From a checkpoint of a small image classifier.
Model: 2.78M parameters, 32-pixel images, arch resnet, norm batchnorm, activation relu, depths [3, 3, 3], widths [64, 112, 192].
Rows from block 6, named by matrix and row number. Rows with one number belong to one channel. Each number is 200 + 20 x the weight over the matrix's rms, rounded and kept within 0 to 999. All counts start at 0.
# convs0: first 3x3 conv, stride 2 (model.blocks.6.convs.0.weight, 192x112x3x3), inputs 0-18, a 3x3 kernel for each
# convs1: second 3x3 conv (model.blocks.6.convs.1.weight, 192x192x3x3, transposed), outputs 0-19, a 3x3 kernel for each
convs0.47,220,213,218,208,208,213,209,192,199,239,232,231,200,178,181,226,222,194,217,191,171,193,191,189,212,190,202,215,235,208,201,213,198,183,205,187,194,195,202,171,209,189,163,202,199,188,161,209,208,177,191,168,174,167,216,177,200,208,197,226,232,202,197,198,185,202,192,189,204,215,222,209,214,231,215,199,224,211,173,229,223,177,195,194,179,205,177,193,199,187,204,198,143,211,191,198,198,198,171,190,177,196,189,173,215,199,183,201,192,180,186,228,189,199,190,177,195,179,177,205,184,194,216,208,200,190,212,200,246,207,223,239,218,197,224,231,209,199,199,189,222,196,206,161,189,197,197,195,227,220,187,226,228,225,196,203,194,192,192,180,213,226,236,203,219,249,214,203,228,213,189
convs0.48,191,188,189,205,222,232,208,199,231,222,202,191,242,205,205,215,189,203,169,204,209,204,231,212,183,180,198,168,208,209,169,198,208,194,181,184,177,199,191,195,170,179,246,178,185,167,175,183,158,188,190,204,196,217,176,203,200,197,217,196,183,195,212,194,204,224,198,194,219,205,202,228,183,207,209,153,199,207,164,178,172,189,195,184,222,210,215,166,220,197,193,181,203,184,198,187,179,194,168,178,183,195,188,175,200,203,190,201,209,237,203,218,194,229,209,216,254,179,205,212,182,214,213,219,224,198,202,201,197,196,175,165,232,217,219,231,208,179,197,177,180,180,193,174,189,197,222,196,201,192,177,184,175,167,179,169,210,183,200,194,204,199,201,218,208,173,220,196,221,222,243
convs0.49,198,187,190,174,195,200,153,167,211,163,187,192,226,223,215,206,235,204,197,181,177,203,196,170,201,186,165,237,213,237,192,191,187,199,210,208,233,224,218,198,184,182,200,192,191,194,200,220,229,199,196,227,204,213,206,202,180,179,196,187,196,207,206,239,239,205,206,207,174,198,190,209,174,208,222,223,199,223,203,222,199,186,215,205,196,179,221,211,200,212,187,207,182,186,220,184,193,185,184,217,210,189,203,237,212,209,208,206,204,209,192,184,194,192,190,190,185,243,196,239,190,204,219,187,179,184,219,222,223,211,198,219,206,201,198,173,185,184,193,183,210,182,175,159,194,188,180,214,195,202,204,227,206,175,165,215,191,200,208,196,201,191,225,218,197,241,217,224,251,231,206
convs0.50,183,211,199,217,203,214,205,186,171,189,203,184,150,197,170,212,230,234,210,195,188,225,185,199,192,202,205,170,172,194,195,219,173,205,215,192,158,187,215,196,177,158,205,213,176,189,175,172,209,180,185,199,215,218,168,196,193,184,206,190,206,202,180,166,212,222,195,194,189,199,187,199,232,185,228,240,222,198,231,237,204,179,203,219,233,209,223,184,236,222,205,214,208,197,187,176,173,225,218,201,210,180,200,221,184,193,202,209,172,200,224,196,223,245,188,191,196,180,187,201,176,166,158,189,190,193,221,176,149,206,204,185,201,201,163,216,239,221,206,203,225,185,204,228,208,192,180,187,186,171,222,214,149,178,196,182,191,205,191,210,182,203,212,198,212,210,216,215,229,215,226
convs0.51,184,194,176,202,219,201,196,182,187,183,212,218,189,191,185,162,192,214,196,211,194,225,212,186,209,225,193,159,182,176,195,205,196,201,217,219,210,196,186,209,232,229,225,212,210,218,204,204,198,168,221,194,182,196,178,202,210,215,194,205,216,218,205,216,203,206,211,195,208,192,204,204,196,176,200,207,198,191,168,196,209,195,174,192,216,200,206,161,222,207,187,191,179,207,193,195,191,221,203,229,214,197,193,189,188,195,198,196,207,183,218,197,196,188,207,198,178,202,214,186,174,209,208,171,216,217,201,190,207,190,195,166,203,199,233,159,195,192,213,216,203,202,182,179,211,212,191,188,189,192,210,201,222,176,209,215,167,198,199,156,200,189,209,182,180,228,212,169,233,194,207
convs0.52,213,194,197,202,222,159,185,234,223,219,201,194,202,203,172,215,214,158,219,214,209,187,225,184,224,223,212,212,208,199,208,206,192,216,204,180,193,196,194,216,188,161,185,159,170,163,199,202,198,199,198,212,221,200,229,222,207,225,225,200,220,203,178,218,198,202,201,176,172,197,184,187,165,170,187,207,184,252,228,236,223,181,182,251,175,188,227,213,204,217,188,165,180,180,206,187,206,228,213,203,173,182,198,191,223,168,175,220,158,158,178,188,176,160,224,206,247,171,182,195,219,232,208,186,180,187,204,205,192,204,245,212,192,216,205,192,208,202,235,210,199,258,199,195,191,220,211,191,203,185,189,195,190,210,195,197,194,200,211,206,201,230,171,171,183,213,180,204,191,228,222
convs0.53,190,193,175,193,197,176,184,204,180,172,188,223,223,205,225,200,218,180,212,187,183,210,182,177,213,156,171,178,170,207,198,177,188,203,164,223,221,229,190,217,181,204,169,178,235,196,206,194,217,212,207,214,200,213,213,215,203,212,210,186,228,223,209,212,221,177,213,219,197,208,198,209,188,192,193,225,199,228,225,195,190,199,232,200,164,173,197,175,185,212,177,203,181,162,199,190,183,183,198,222,181,163,209,228,196,158,222,174,225,239,234,212,180,230,189,180,213,185,199,251,197,191,202,177,210,240,203,202,199,197,198,214,205,187,201,203,195,209,184,193,204,191,198,175,211,177,214,167,200,210,171,182,193,186,181,186,200,198,211,197,182,214,225,188,174,205,200,209,218,199,204
convs0.54,203,167,218,196,201,208,182,145,170,210,213,230,197,212,199,173,200,191,190,217,233,202,206,213,181,208,197,152,165,176,180,218,209,196,174,189,210,238,198,222,236,192,217,215,183,221,170,178,200,185,209,208,185,213,199,211,192,208,182,191,169,177,200,213,215,211,237,199,234,213,207,186,216,196,170,219,190,179,193,201,199,151,208,186,182,194,202,173,192,218,204,179,223,200,206,172,231,216,190,177,191,186,210,196,183,208,197,196,174,215,224,193,229,206,213,226,189,235,182,197,184,192,174,239,224,180,203,178,149,167,188,205,182,196,199,190,208,162,211,218,186,216,202,189,210,223,229,157,203,196,208,156,233,214,177,188,197,177,195,181,171,188,212,161,216,201,183,198,173,157,214
convs0.55,216,210,228,200,171,183,174,165,179,209,214,230,203,209,218,209,205,212,248,216,174,200,173,179,204,212,217,146,139,166,147,162,206,160,169,190,202,202,217,188,175,196,191,207,215,213,233,217,205,225,195,189,171,184,223,227,199,191,166,189,188,215,204,182,205,204,213,194,208,204,215,201,189,196,181,211,211,190,189,187,179,194,222,188,178,200,219,242,224,235,225,215,183,195,199,181,171,177,194,201,208,198,214,181,201,189,210,220,170,188,226,200,189,212,222,202,178,162,184,171,172,178,150,202,198,184,176,206,169,231,204,186,210,217,214,150,183,221,194,181,236,242,195,227,206,212,206,219,178,198,228,231,222,197,210,210,192,181,178,168,187,186,199,189,185,209,182,226,227,208,236
convs0.56,211,186,163,201,218,195,169,196,194,196,200,211,220,217,170,198,176,247,169,173,209,182,193,188,209,219,199,184,206,235,203,185,211,208,174,158,178,175,201,215,189,178,198,211,207,180,191,212,178,200,206,185,217,194,195,183,189,196,195,189,189,177,174,199,207,181,217,200,210,207,175,217,178,184,191,203,198,211,242,205,218,214,212,207,262,182,184,245,215,144,205,228,162,222,190,201,195,249,233,169,206,184,192,216,208,175,196,178,174,208,202,235,196,188,214,206,190,179,199,208,211,202,187,223,222,203,197,220,165,206,211,193,187,209,182,190,213,226,200,186,190,189,203,196,187,182,169,194,201,154,196,198,152,197,213,209,208,199,220,220,238,211,188,190,195,194,175,202,206,208,213
convs0.57,200,185,211,188,185,194,207,180,173,176,206,208,185,174,176,181,207,210,179,193,193,185,181,166,212,182,184,207,197,191,211,189,183,178,175,159,187,218,168,209,200,191,191,225,183,228,199,229,218,201,202,209,179,192,205,204,187,189,176,190,222,187,203,199,205,216,164,203,189,172,207,200,217,202,136,224,216,184,228,221,190,196,214,242,248,214,212,214,193,167,196,191,164,206,186,169,187,170,154,209,214,245,167,226,193,218,156,178,197,201,169,199,194,222,181,188,172,174,195,204,160,224,187,206,214,222,188,211,178,203,191,230,212,198,199,163,202,199,179,157,180,179,189,189,200,196,184,213,204,166,216,181,200,208,218,208,225,235,180,184,203,195,174,175,190,184,212,207,219,211,223
convs0.58,200,217,202,206,220,202,186,187,186,196,218,176,201,208,214,176,179,169,180,189,207,192,197,217,196,192,190,182,190,173,214,201,194,164,212,205,183,203,215,185,201,174,211,228,229,228,206,215,202,205,202,156,179,168,213,219,230,189,203,186,219,207,210,186,200,188,218,214,204,213,207,224,180,210,207,202,199,216,161,239,220,183,181,205,179,191,226,181,187,198,205,177,161,204,212,189,168,233,167,191,189,196,192,187,180,192,188,230,188,180,194,190,169,177,189,222,196,176,211,169,187,194,196,204,223,240,204,192,219,187,190,198,223,212,181,190,210,213,228,195,221,235,163,163,191,185,175,177,188,174,178,203,182,233,209,205,205,198,204,225,203,214,196,176,156,171,182,193,158,155,164
convs0.59,205,190,199,193,174,212,188,158,188,159,207,190,182,205,210,178,190,177,185,203,200,200,205,181,184,197,196,184,194,179,206,211,193,177,199,163,162,152,192,144,191,184,159,186,141,198,200,215,211,213,196,201,206,228,222,195,232,185,189,179,181,178,189,186,217,189,227,220,211,194,165,176,197,210,157,208,197,179,185,208,211,240,217,267,222,201,203,236,186,202,197,197,176,207,225,183,204,211,181,186,184,211,173,209,207,176,188,224,198,174,164,181,166,162,199,228,198,194,184,162,177,187,192,207,189,154,165,195,164,192,181,171,179,196,199,205,191,202,204,208,187,201,165,165,209,204,213,225,221,215,215,222,197,208,186,208,207,212,171,218,176,180,198,184,199,209,210,182,203,203,192
convs0.60,203,187,186,195,213,221,191,219,229,211,188,187,197,218,197,222,191,178,181,227,203,206,195,238,198,228,224,211,215,250,210,196,241,182,195,234,238,202,221,194,210,187,198,160,166,204,208,211,202,183,202,175,207,190,212,204,188,191,226,187,164,202,202,216,213,194,217,190,198,198,185,208,155,170,204,201,217,240,196,267,269,213,218,231,188,184,234,191,159,165,220,228,205,210,201,155,200,216,219,195,198,237,205,206,220,181,185,204,153,151,155,213,193,177,210,184,191,204,179,212,196,202,222,189,203,228,190,213,241,199,230,235,175,201,200,151,201,196,184,202,224,239,214,192,226,235,224,225,175,205,181,182,193,185,187,208,176,182,206,191,183,222,183,183,144,184,177,172,213,223,208
convs0.61,185,204,164,180,188,195,188,233,227,198,240,224,186,202,175,214,201,206,221,241,212,208,235,208,185,203,193,169,179,166,195,186,173,175,187,171,211,185,226,209,191,199,209,228,215,193,161,195,166,193,208,154,207,205,208,183,189,213,216,214,219,198,194,175,197,191,211,209,223,222,238,233,211,188,209,167,190,186,211,186,170,236,228,172,211,211,175,207,219,185,198,166,160,197,203,212,202,194,173,174,193,189,197,218,203,192,205,170,216,213,191,217,230,182,210,234,215,198,196,177,195,185,215,163,185,163,207,206,238,191,222,216,205,223,196,247,176,210,230,184,140,201,164,166,190,194,218,192,197,244,188,189,231,188,164,200,176,183,219,177,186,191,213,196,210,183,196,195,211,197,178
convs0.62,211,192,188,213,193,179,169,191,167,161,199,189,221,191,212,231,229,198,187,193,191,214,180,213,216,192,207,224,209,223,189,204,208,182,200,175,182,198,180,201,213,191,201,225,188,172,173,217,199,196,196,179,194,220,175,212,195,184,218,206,166,192,176,172,175,178,170,179,170,178,200,175,201,154,210,222,186,221,211,230,203,217,202,204,175,208,190,218,194,201,199,160,183,180,185,218,227,213,210,220,194,184,204,177,159,211,183,199,218,203,201,197,191,211,186,193,197,197,194,168,164,188,205,212,212,219,225,208,187,218,204,193,205,219,215,214,190,230,208,189,207,208,196,195,198,213,197,196,200,229,219,194,210,204,172,183,199,183,173,174,203,208,162,156,217,203,210,205,206,188,216
convs0.63,214,203,205,184,217,169,159,161,126,225,185,216,210,198,188,191,191,166,159,178,167,219,206,191,214,202,224,206,232,211,184,210,201,194,222,208,181,214,178,205,203,222,203,222,221,233,215,232,228,226,191,202,176,165,223,212,192,196,174,157,201,199,186,182,205,205,208,200,192,197,218,198,165,182,141,175,196,197,181,200,239,181,179,173,182,186,181,195,211,218,190,206,166,195,166,159,237,191,197,187,181,186,184,153,187,195,192,179,194,224,195,192,194,224,175,203,173,177,196,189,202,195,186,225,261,236,188,203,177,220,227,212,192,218,170,199,170,192,166,198,227,182,195,194,190,240,221,189,210,193,190,179,179,205,205,186,213,192,200,208,210,214,192,186,200,203,217,178,195,201,196
convs0.64,191,223,213,188,204,202,177,196,204,203,193,238,187,189,185,172,197,208,231,222,218,221,200,199,200,181,191,173,183,207,182,190,181,201,214,189,262,195,194,204,207,173,231,216,197,160,170,197,176,182,204,181,182,201,218,203,177,201,200,180,232,211,184,174,198,189,198,201,200,182,189,205,187,208,202,186,191,178,207,214,185,210,223,191,178,204,217,183,185,216,206,204,186,187,200,184,198,223,185,251,193,171,220,185,187,203,169,213,182,158,196,186,194,187,193,184,185,199,202,200,163,211,206,176,176,161,226,223,219,206,214,214,220,185,214,180,218,210,173,192,229,183,258,193,183,208,202,185,226,189,150,200,177,204,181,183,216,183,168,215,176,180,175,182,196,205,200,235,197,208,195
convs0.65,196,192,207,206,193,201,196,187,196,226,208,240,198,214,230,149,203,201,223,220,264,207,213,199,166,155,191,197,188,184,214,193,210,175,197,206,169,187,194,172,224,212,181,227,208,186,180,208,192,206,212,215,213,219,218,216,227,220,215,215,172,197,182,213,199,229,227,181,209,172,194,195,256,201,192,201,168,186,217,207,192,264,220,239,205,221,214,189,224,180,191,187,190,188,200,202,252,199,224,202,207,220,233,217,196,172,224,179,175,197,174,200,219,184,225,253,230,184,194,202,170,179,183,207,219,223,212,211,165,207,201,195,187,190,188,188,200,142,181,187,169,183,203,159,202,209,223,205,207,229,211,192,224,180,179,186,203,191,175,190,185,175,153,152,182,182,195,196,151,175,186
convs0.66,192,194,172,189,199,189,200,206,210,198,187,196,208,225,200,170,206,211,171,178,224,196,177,194,171,174,189,206,162,177,197,200,180,201,218,231,188,234,203,170,224,246,212,218,204,197,170,190,169,192,206,206,205,176,186,191,197,215,194,204,228,208,220,200,184,188,202,202,173,214,194,186,181,173,201,173,153,190,197,215,215,233,215,220,205,237,235,216,159,195,184,225,213,203,182,190,235,241,203,168,160,201,160,174,200,203,196,217,197,206,227,177,200,222,222,196,191,208,194,198,222,218,189,225,223,210,183,184,195,205,181,209,176,177,227,206,196,214,220,204,187,185,163,172,162,169,200,176,211,210,170,199,190,191,198,185,203,203,200,210,202,215,189,191,172,167,174,205,197,228,240
convs1.47,191,241,220,214,211,214,220,196,210,217,224,188,208,238,223,215,206,208,203,197,191,196,221,178,209,185,163,173,194,195,210,155,192,200,217,239,207,186,206,211,188,200,190,192,205,202,177,173,188,185,180,203,212,191,195,204,194,196,207,238,184,202,214,199,188,176,163,198,175,159,175,163,185,205,174,205,191,204,222,229,223,254,201,188,197,183,224,205,201,213,207,173,159,222,202,209,182,203,182,158,174,208,225,216,174,188,166,193,170,189,198,246,192,210,193,197,222,180,220,216,180,206,196,210,219,223,203,237,178,212,204,171,186,213,176,217,173,190,227,161,173,189,182,200,187,209,225,201,195,196,199,218,209,190,218,194,223,224,176,210,195,200,210,187,162,219,198,212,184,193,183,164,151,197,190,176,191,199,195,206
convs1.48,221,218,204,204,196,224,242,172,184,198,214,201,182,224,204,199,207,175,188,220,211,180,199,175,233,216,212,201,189,175,223,188,236,227,232,216,201,217,244,198,204,200,211,203,201,150,194,225,194,198,221,220,168,206,201,186,174,212,210,204,215,213,205,185,242,195,218,236,201,216,186,193,192,219,188,170,209,183,188,211,183,221,180,191,227,216,177,190,195,195,169,184,192,213,210,206,233,256,224,210,199,207,166,194,209,190,192,170,200,187,221,183,208,216,204,179,181,210,160,205,227,227,189,196,209,217,217,183,210,237,206,222,213,203,198,227,189,190,232,201,185,221,205,188,174,215,187,229,207,205,236,200,205,221,182,187,228,195,189,197,182,207,201,197,208,184,194,200,195,216,201,217,225,198,177,204,199,167,205,186
convs1.49,213,206,250,259,176,217,205,171,199,200,207,229,187,190,216,205,193,188,213,180,201,211,169,194,185,203,217,189,197,195,187,213,216,158,175,200,179,198,220,209,181,207,212,197,199,211,236,233,212,193,192,210,190,204,218,199,169,155,183,206,190,218,201,202,203,234,184,198,209,175,209,178,203,179,209,185,185,173,201,193,176,234,207,175,253,196,204,186,189,178,190,200,210,197,226,218,192,203,176,179,170,164,180,186,196,172,202,213,170,197,209,217,224,181,199,224,194,240,206,205,225,221,216,233,187,213,192,187,187,202,199,183,210,193,208,221,219,174,219,235,209,200,196,156,168,193,203,197,184,192,170,178,214,185,155,190,205,224,198,177,192,200,200,191,208,162,178,166,177,212,170,223,187,180,209,204,202,225,187,211
convs1.50,214,203,157,195,203,146,205,208,203,210,205,190,203,186,207,191,188,193,185,196,215,189,170,225,175,140,198,217,188,203,186,215,211,198,203,197,186,199,182,199,205,196,214,203,208,206,208,172,237,230,159,207,196,177,189,186,191,198,218,195,224,217,220,215,199,204,211,164,184,181,173,182,191,185,186,206,212,174,190,173,189,193,212,210,202,182,209,205,190,197,214,218,223,181,204,212,201,201,213,190,157,189,207,179,195,207,196,187,209,172,191,192,167,157,181,197,207,220,190,205,195,203,212,187,174,197,207,190,189,196,221,194,194,205,189,171,189,184,190,200,204,222,218,200,218,176,203,192,197,218,209,203,182,220,228,211,199,198,182,165,222,179,194,205,206,197,182,188,188,192,179,188,208,191,206,206,197,180,175,185
convs1.51,248,203,198,193,205,213,181,228,200,221,205,223,227,208,213,199,188,200,158,184,191,230,201,201,214,185,161,193,194,185,196,189,213,218,210,194,215,183,204,202,163,179,207,247,190,196,225,210,188,215,223,182,218,226,199,209,206,210,202,198,199,185,220,209,212,176,228,204,205,229,208,198,191,193,227,233,221,211,214,215,196,229,222,195,176,199,195,181,201,196,220,206,205,209,181,199,211,217,229,184,227,220,184,207,207,201,203,206,179,193,242,193,190,213,200,182,223,214,231,157,206,162,198,211,200,195,207,208,257,168,162,218,188,198,201,201,189,236,171,192,186,174,179,197,167,181,195,192,201,226,186,208,224,194,202,222,204,220,220,212,184,169,194,163,199,202,169,164,194,173,166,221,199,179,200,188,212,169,197,183
convs1.52,200,195,171,184,195,171,189,221,189,200,196,181,167,165,204,201,189,205,184,188,209,175,181,197,204,188,205,183,200,235,203,187,201,195,176,189,194,187,200,185,205,183,206,205,183,184,198,176,196,215,223,232,216,216,173,176,203,213,194,201,204,226,240,203,163,217,193,192,226,200,190,209,197,166,214,203,197,191,225,188,209,219,213,246,197,203,207,182,210,204,178,195,185,202,203,198,213,208,198,206,202,197,197,189,191,202,204,187,189,192,212,201,179,221,223,166,204,175,179,228,205,233,227,227,224,216,203,172,187,214,193,189,210,193,199,204,211,153,198,202,180,214,201,208,197,191,181,207,195,192,224,205,231,176,225,178,187,162,156,239,198,223,199,201,160,184,196,202,200,199,185,256,220,203,206,194,210,200,196,197
convs1.53,211,199,190,165,183,212,187,192,190,194,188,217,206,196,190,216,204,153,232,230,238,192,182,220,203,174,208,201,191,175,188,168,193,230,222,217,214,209,247,188,186,193,220,199,215,180,232,195,195,187,202,184,205,211,201,203,207,170,221,185,198,191,177,225,198,207,236,215,208,209,200,177,215,218,176,184,162,172,217,206,194,202,196,171,234,248,190,213,226,204,202,219,212,201,174,225,200,210,185,226,206,190,197,166,183,208,184,204,187,175,182,223,214,177,195,199,191,267,217,200,203,187,207,209,216,213,199,201,186,219,223,178,194,197,216,200,173,186,205,214,198,206,205,184,209,204,190,209,217,229,197,220,200,196,195,180,196,209,223,185,224,179,214,225,190,207,220,156,239,250,202,176,179,216,149,224,213,219,203,178
convs1.54,217,175,152,236,214,170,224,204,224,228,216,170,217,237,232,179,215,219,158,182,218,229,199,180,217,194,195,194,206,248,157,215,196,148,268,215,188,182,149,181,186,155,203,167,193,158,199,221,228,193,221,219,221,200,197,246,265,191,234,188,192,171,190,170,172,192,184,210,189,227,220,183,199,212,231,220,199,212,212,226,209,178,187,181,170,184,180,206,187,229,169,173,217,194,191,183,212,173,194,222,250,256,213,195,175,190,220,177,206,190,161,201,209,119,217,213,175,172,212,177,176,186,220,213,212,196,190,186,193,234,173,176,204,155,172,226,235,250,214,228,164,198,222,175,243,153,200,195,171,200,164,208,227,254,242,247,198,207,230,210,206,180,205,175,230,194,168,192,181,173,230,209,208,211,177,221,156,169,167,140
convs1.55,187,182,163,212,201,213,167,214,200,191,174,180,216,215,217,226,222,200,206,203,212,225,215,198,196,231,220,192,191,194,217,188,188,237,199,193,215,215,192,199,222,208,224,227,200,217,178,206,224,198,186,176,207,200,195,207,202,195,190,203,199,207,217,199,217,194,175,188,179,200,198,213,221,174,170,183,205,144,164,178,223,211,187,238,211,198,190,220,233,211,205,206,220,196,182,193,189,230,224,222,233,217,192,198,233,222,222,202,172,190,180,240,230,173,184,229,209,186,184,226,192,229,221,220,197,207,219,204,213,175,205,195,176,194,201,193,175,187,201,214,169,204,213,244,160,199,195,229,221,181,180,187,194,211,206,232,175,195,216,209,191,207,210,192,217,228,214,202,199,197,181,153,219,220,179,202,205,264,247,186
convs1.56,218,218,202,221,193,197,208,201,210,202,174,194,183,160,213,174,190,198,207,200,215,212,215,226,198,187,183,191,222,233,197,173,186,193,214,196,217,217,194,197,194,190,200,199,197,195,202,196,204,210,194,190,179,184,209,187,196,208,176,198,215,195,207,198,186,180,193,189,169,191,207,199,188,218,245,187,193,228,221,226,233,191,179,198,169,193,218,187,193,206,186,202,205,205,194,193,202,194,174,218,187,175,205,216,204,207,195,196,186,217,214,212,197,192,193,176,189,220,222,222,208,194,225,218,195,193,203,169,206,184,201,218,198,204,188,177,203,201,181,196,192,201,226,206,216,210,195,192,205,183,204,192,176,184,195,224,172,174,171,231,213,210,203,225,227,193,176,218,203,191,194,202,181,214,209,201,212,212,195,185
convs1.57,201,213,201,220,199,174,186,172,190,235,209,198,188,218,185,231,220,216,190,159,169,182,182,169,193,174,160,186,194,223,207,187,233,188,160,171,209,207,225,210,236,224,207,215,230,206,189,198,195,213,211,229,217,189,247,256,213,186,195,207,218,220,210,164,175,188,172,156,166,216,159,199,183,213,239,213,190,213,241,226,202,196,173,203,181,179,211,193,190,212,208,204,242,181,199,194,209,188,179,208,192,247,186,226,226,186,223,205,195,192,202,207,207,236,223,211,223,202,145,209,221,209,195,174,171,183,178,184,200,170,184,202,167,192,215,219,211,176,182,221,211,216,199,189,196,207,207,198,185,182,201,185,175,212,208,204,200,157,162,187,206,207,221,220,209,199,187,177,200,165,193,223,205,177,214,176,148,212,219,181
convs1.58,194,200,224,208,219,216,207,198,207,187,189,212,222,207,205,196,209,186,235,245,215,208,200,211,194,205,219,202,179,206,182,192,206,193,233,212,186,206,215,199,210,199,203,172,219,197,201,194,187,180,191,181,185,201,190,169,180,198,202,190,183,212,209,174,195,182,188,185,184,175,200,198,204,210,204,193,207,210,217,208,212,218,191,211,222,183,166,182,198,212,163,170,202,208,220,202,207,203,211,211,211,221,186,197,204,216,205,214,183,201,203,192,199,182,205,206,180,200,162,202,209,208,181,205,182,184,208,193,189,200,203,205,205,195,212,203,220,192,200,203,215,213,222,189,177,178,176,219,193,218,203,212,224,173,206,228,211,218,239,206,200,210,186,233,203,199,192,202,214,198,194,195,220,207,174,205,183,222,208,186
convs1.59,200,209,194,194,186,218,228,204,210,178,167,191,189,208,224,186,197,196,195,191,181,174,249,199,188,240,176,222,202,203,197,168,232,185,195,212,200,219,181,176,229,196,188,213,233,217,215,234,177,169,197,213,204,241,196,204,199,200,228,210,181,187,179,232,218,231,197,196,189,187,204,224,250,196,204,232,208,172,226,237,209,164,187,178,179,215,212,204,218,163,212,221,245,188,222,191,211,190,206,243,247,229,193,214,198,227,205,187,199,199,245,210,236,225,252,178,182,170,230,187,164,197,194,221,213,215,208,211,226,191,236,192,242,253,204,209,218,235,163,206,216,217,184,171,181,201,216,232,185,229,231,216,207,200,193,205,182,179,222,205,208,192,158,231,223,212,199,224,181,204,238,215,191,199,236,235,168,154,191,180
convs1.60,136,153,165,177,188,208,174,241,180,218,149,173,170,183,183,191,205,225,185,210,194,151,168,168,206,231,180,209,196,191,190,197,235,196,159,178,257,199,213,204,247,228,207,213,208,229,232,192,192,230,210,185,220,205,209,195,178,183,195,230,209,189,192,207,203,184,193,206,189,175,173,168,240,209,176,191,181,203,247,176,221,200,198,227,175,195,211,180,222,223,202,160,186,215,185,219,210,215,165,201,200,233,191,220,198,190,187,186,188,196,189,163,208,211,207,215,207,196,189,198,211,205,200,195,188,212,166,208,215,158,225,211,198,251,207,207,219,195,199,199,191,192,190,182,169,204,209,207,199,199,224,186,176,235,216,183,230,186,190,221,173,180,198,193,193,192,216,256,225,216,228,204,201,194,242,226,233,191,191,230
convs1.61,249,175,196,193,212,209,180,194,258,213,188,181,208,204,209,185,186,225,178,259,240,175,185,202,211,208,259,203,197,233,192,194,250,233,208,231,186,196,273,245,231,236,228,190,179,182,212,208,189,201,197,226,214,208,180,192,196,209,217,201,214,170,200,201,187,204,221,224,198,203,218,186,220,229,197,188,210,220,188,209,210,169,226,236,199,212,254,186,253,248,197,217,204,178,199,224,225,200,183,196,203,235,180,214,202,180,210,188,207,214,200,239,217,215,230,205,155,234,194,191,184,209,173,172,199,198,203,162,204,211,196,231,223,200,229,194,156,206,196,152,171,200,183,164,167,192,213,229,193,179,180,157,210,211,239,218,195,229,216,124,153,232,237,186,207,237,206,220,219,200,225,221,191,226,196,219,223,191,198,208
convs1.62,157,191,233,177,200,189,194,181,171,182,186,181,180,182,207,190,208,235,205,219,193,144,193,220,157,151,211,215,244,186,174,184,161,210,241,223,204,196,248,179,230,222,237,189,190,183,217,213,176,229,206,204,225,220,226,221,204,201,230,188,217,229,200,193,217,198,201,225,193,174,186,186,195,193,174,162,179,188,219,194,222,188,203,205,181,227,229,178,213,244,164,204,230,212,222,221,186,195,191,182,154,171,198,150,191,202,211,194,250,209,215,210,205,250,219,228,211,233,189,156,211,201,206,222,211,220,190,208,182,198,196,203,169,185,187,183,191,201,190,211,176,255,218,190,200,191,210,207,192,207,250,214,225,200,211,174,181,198,195,219,216,201,178,248,241,201,234,234,191,217,210,132,208,198,185,171,186,181,213,183
convs1.63,164,198,210,211,212,188,195,212,205,188,191,192,169,192,230,202,188,199,220,200,207,200,182,213,184,191,213,177,201,197,205,183,193,196,234,194,219,209,183,213,177,164,196,159,192,236,253,195,206,202,191,177,178,216,194,215,208,189,197,192,176,188,197,191,172,208,183,189,204,209,226,195,193,200,227,200,213,219,234,191,201,198,205,232,205,192,203,192,183,195,207,192,192,193,225,196,192,199,195,181,156,208,197,189,205,220,194,204,222,174,177,198,219,181,211,218,202,154,198,208,188,196,194,198,168,155,186,198,211,221,240,179,202,218,192,199,180,227,202,206,197,196,209,207,182,190,190,188,183,189,180,191,177,179,200,190,166,197,222,222,213,200,210,214,189,204,204,197,227,214,202,202,211,198,202,228,226,189,182,182
convs1.64,183,199,191,156,219,197,180,199,188,225,211,197,188,217,198,204,166,183,216,213,134,213,214,178,242,246,172,198,223,217,186,215,212,204,203,221,148,161,170,152,203,192,197,202,224,171,214,217,188,238,190,209,239,203,181,203,191,211,209,216,210,150,175,210,182,227,209,195,197,223,201,207,173,181,200,203,166,226,230,194,207,202,216,223,215,153,203,174,163,154,215,216,191,178,202,191,198,197,207,197,218,215,184,222,186,197,227,193,191,219,215,176,227,210,234,195,177,219,160,209,194,156,207,195,182,207,163,183,203,185,210,225,228,167,208,185,225,221,179,178,222,201,185,172,163,232,190,203,231,195,204,201,181,218,189,193,223,235,239,248,203,214,208,241,172,215,225,209,221,263,193,197,228,191,189,192,175,194,168,199
convs1.65,197,171,167,190,151,161,172,140,235,205,180,202,179,205,213,197,198,186,229,190,193,225,183,206,259,229,211,179,207,192,194,224,220,181,216,220,201,186,176,222,207,213,233,218,208,214,209,226,227,191,208,227,233,214,196,215,214,218,215,200,205,220,198,213,205,219,196,189,200,216,191,212,189,171,193,175,186,218,199,228,236,186,179,235,204,183,222,202,194,197,198,186,221,198,212,217,217,164,218,191,195,227,156,220,236,190,213,210,193,192,185,156,185,204,197,215,180,198,232,203,225,217,208,215,197,188,199,207,230,160,195,231,221,199,207,190,191,188,196,211,173,199,222,191,195,202,206,188,189,176,219,184,194,186,211,201,207,211,200,204,218,210,180,150,199,189,165,218,219,206,226,176,202,186,231,228,186,240,213,220
convs1.66,245,201,205,220,202,168,217,216,200,229,198,179,195,188,202,214,212,251,231,223,199,206,209,188,217,210,178,204,184,196,200,191,190,229,158,208,192,216,234,181,220,206,186,203,187,223,204,223,188,234,235,213,189,188,196,183,171,223,206,231,206,206,196,165,163,226,169,205,219,191,155,162,183,206,185,195,199,247,213,186,209,169,153,199,189,184,192,228,225,198,203,190,196,178,210,206,216,188,159,202,233,185,158,218,171,173,214,192,202,203,201,192,188,166,209,217,166,215,191,191,220,201,206,195,212,216,179,185,204,193,199,192,183,158,199,187,208,172,205,179,200,208,209,190,206,208,162,217,207,178,221,207,191,207,193,188,169,170,202,217,191,238,163,183,214,176,242,225,247,211,198,191,192,188,233,213,177,206,214,165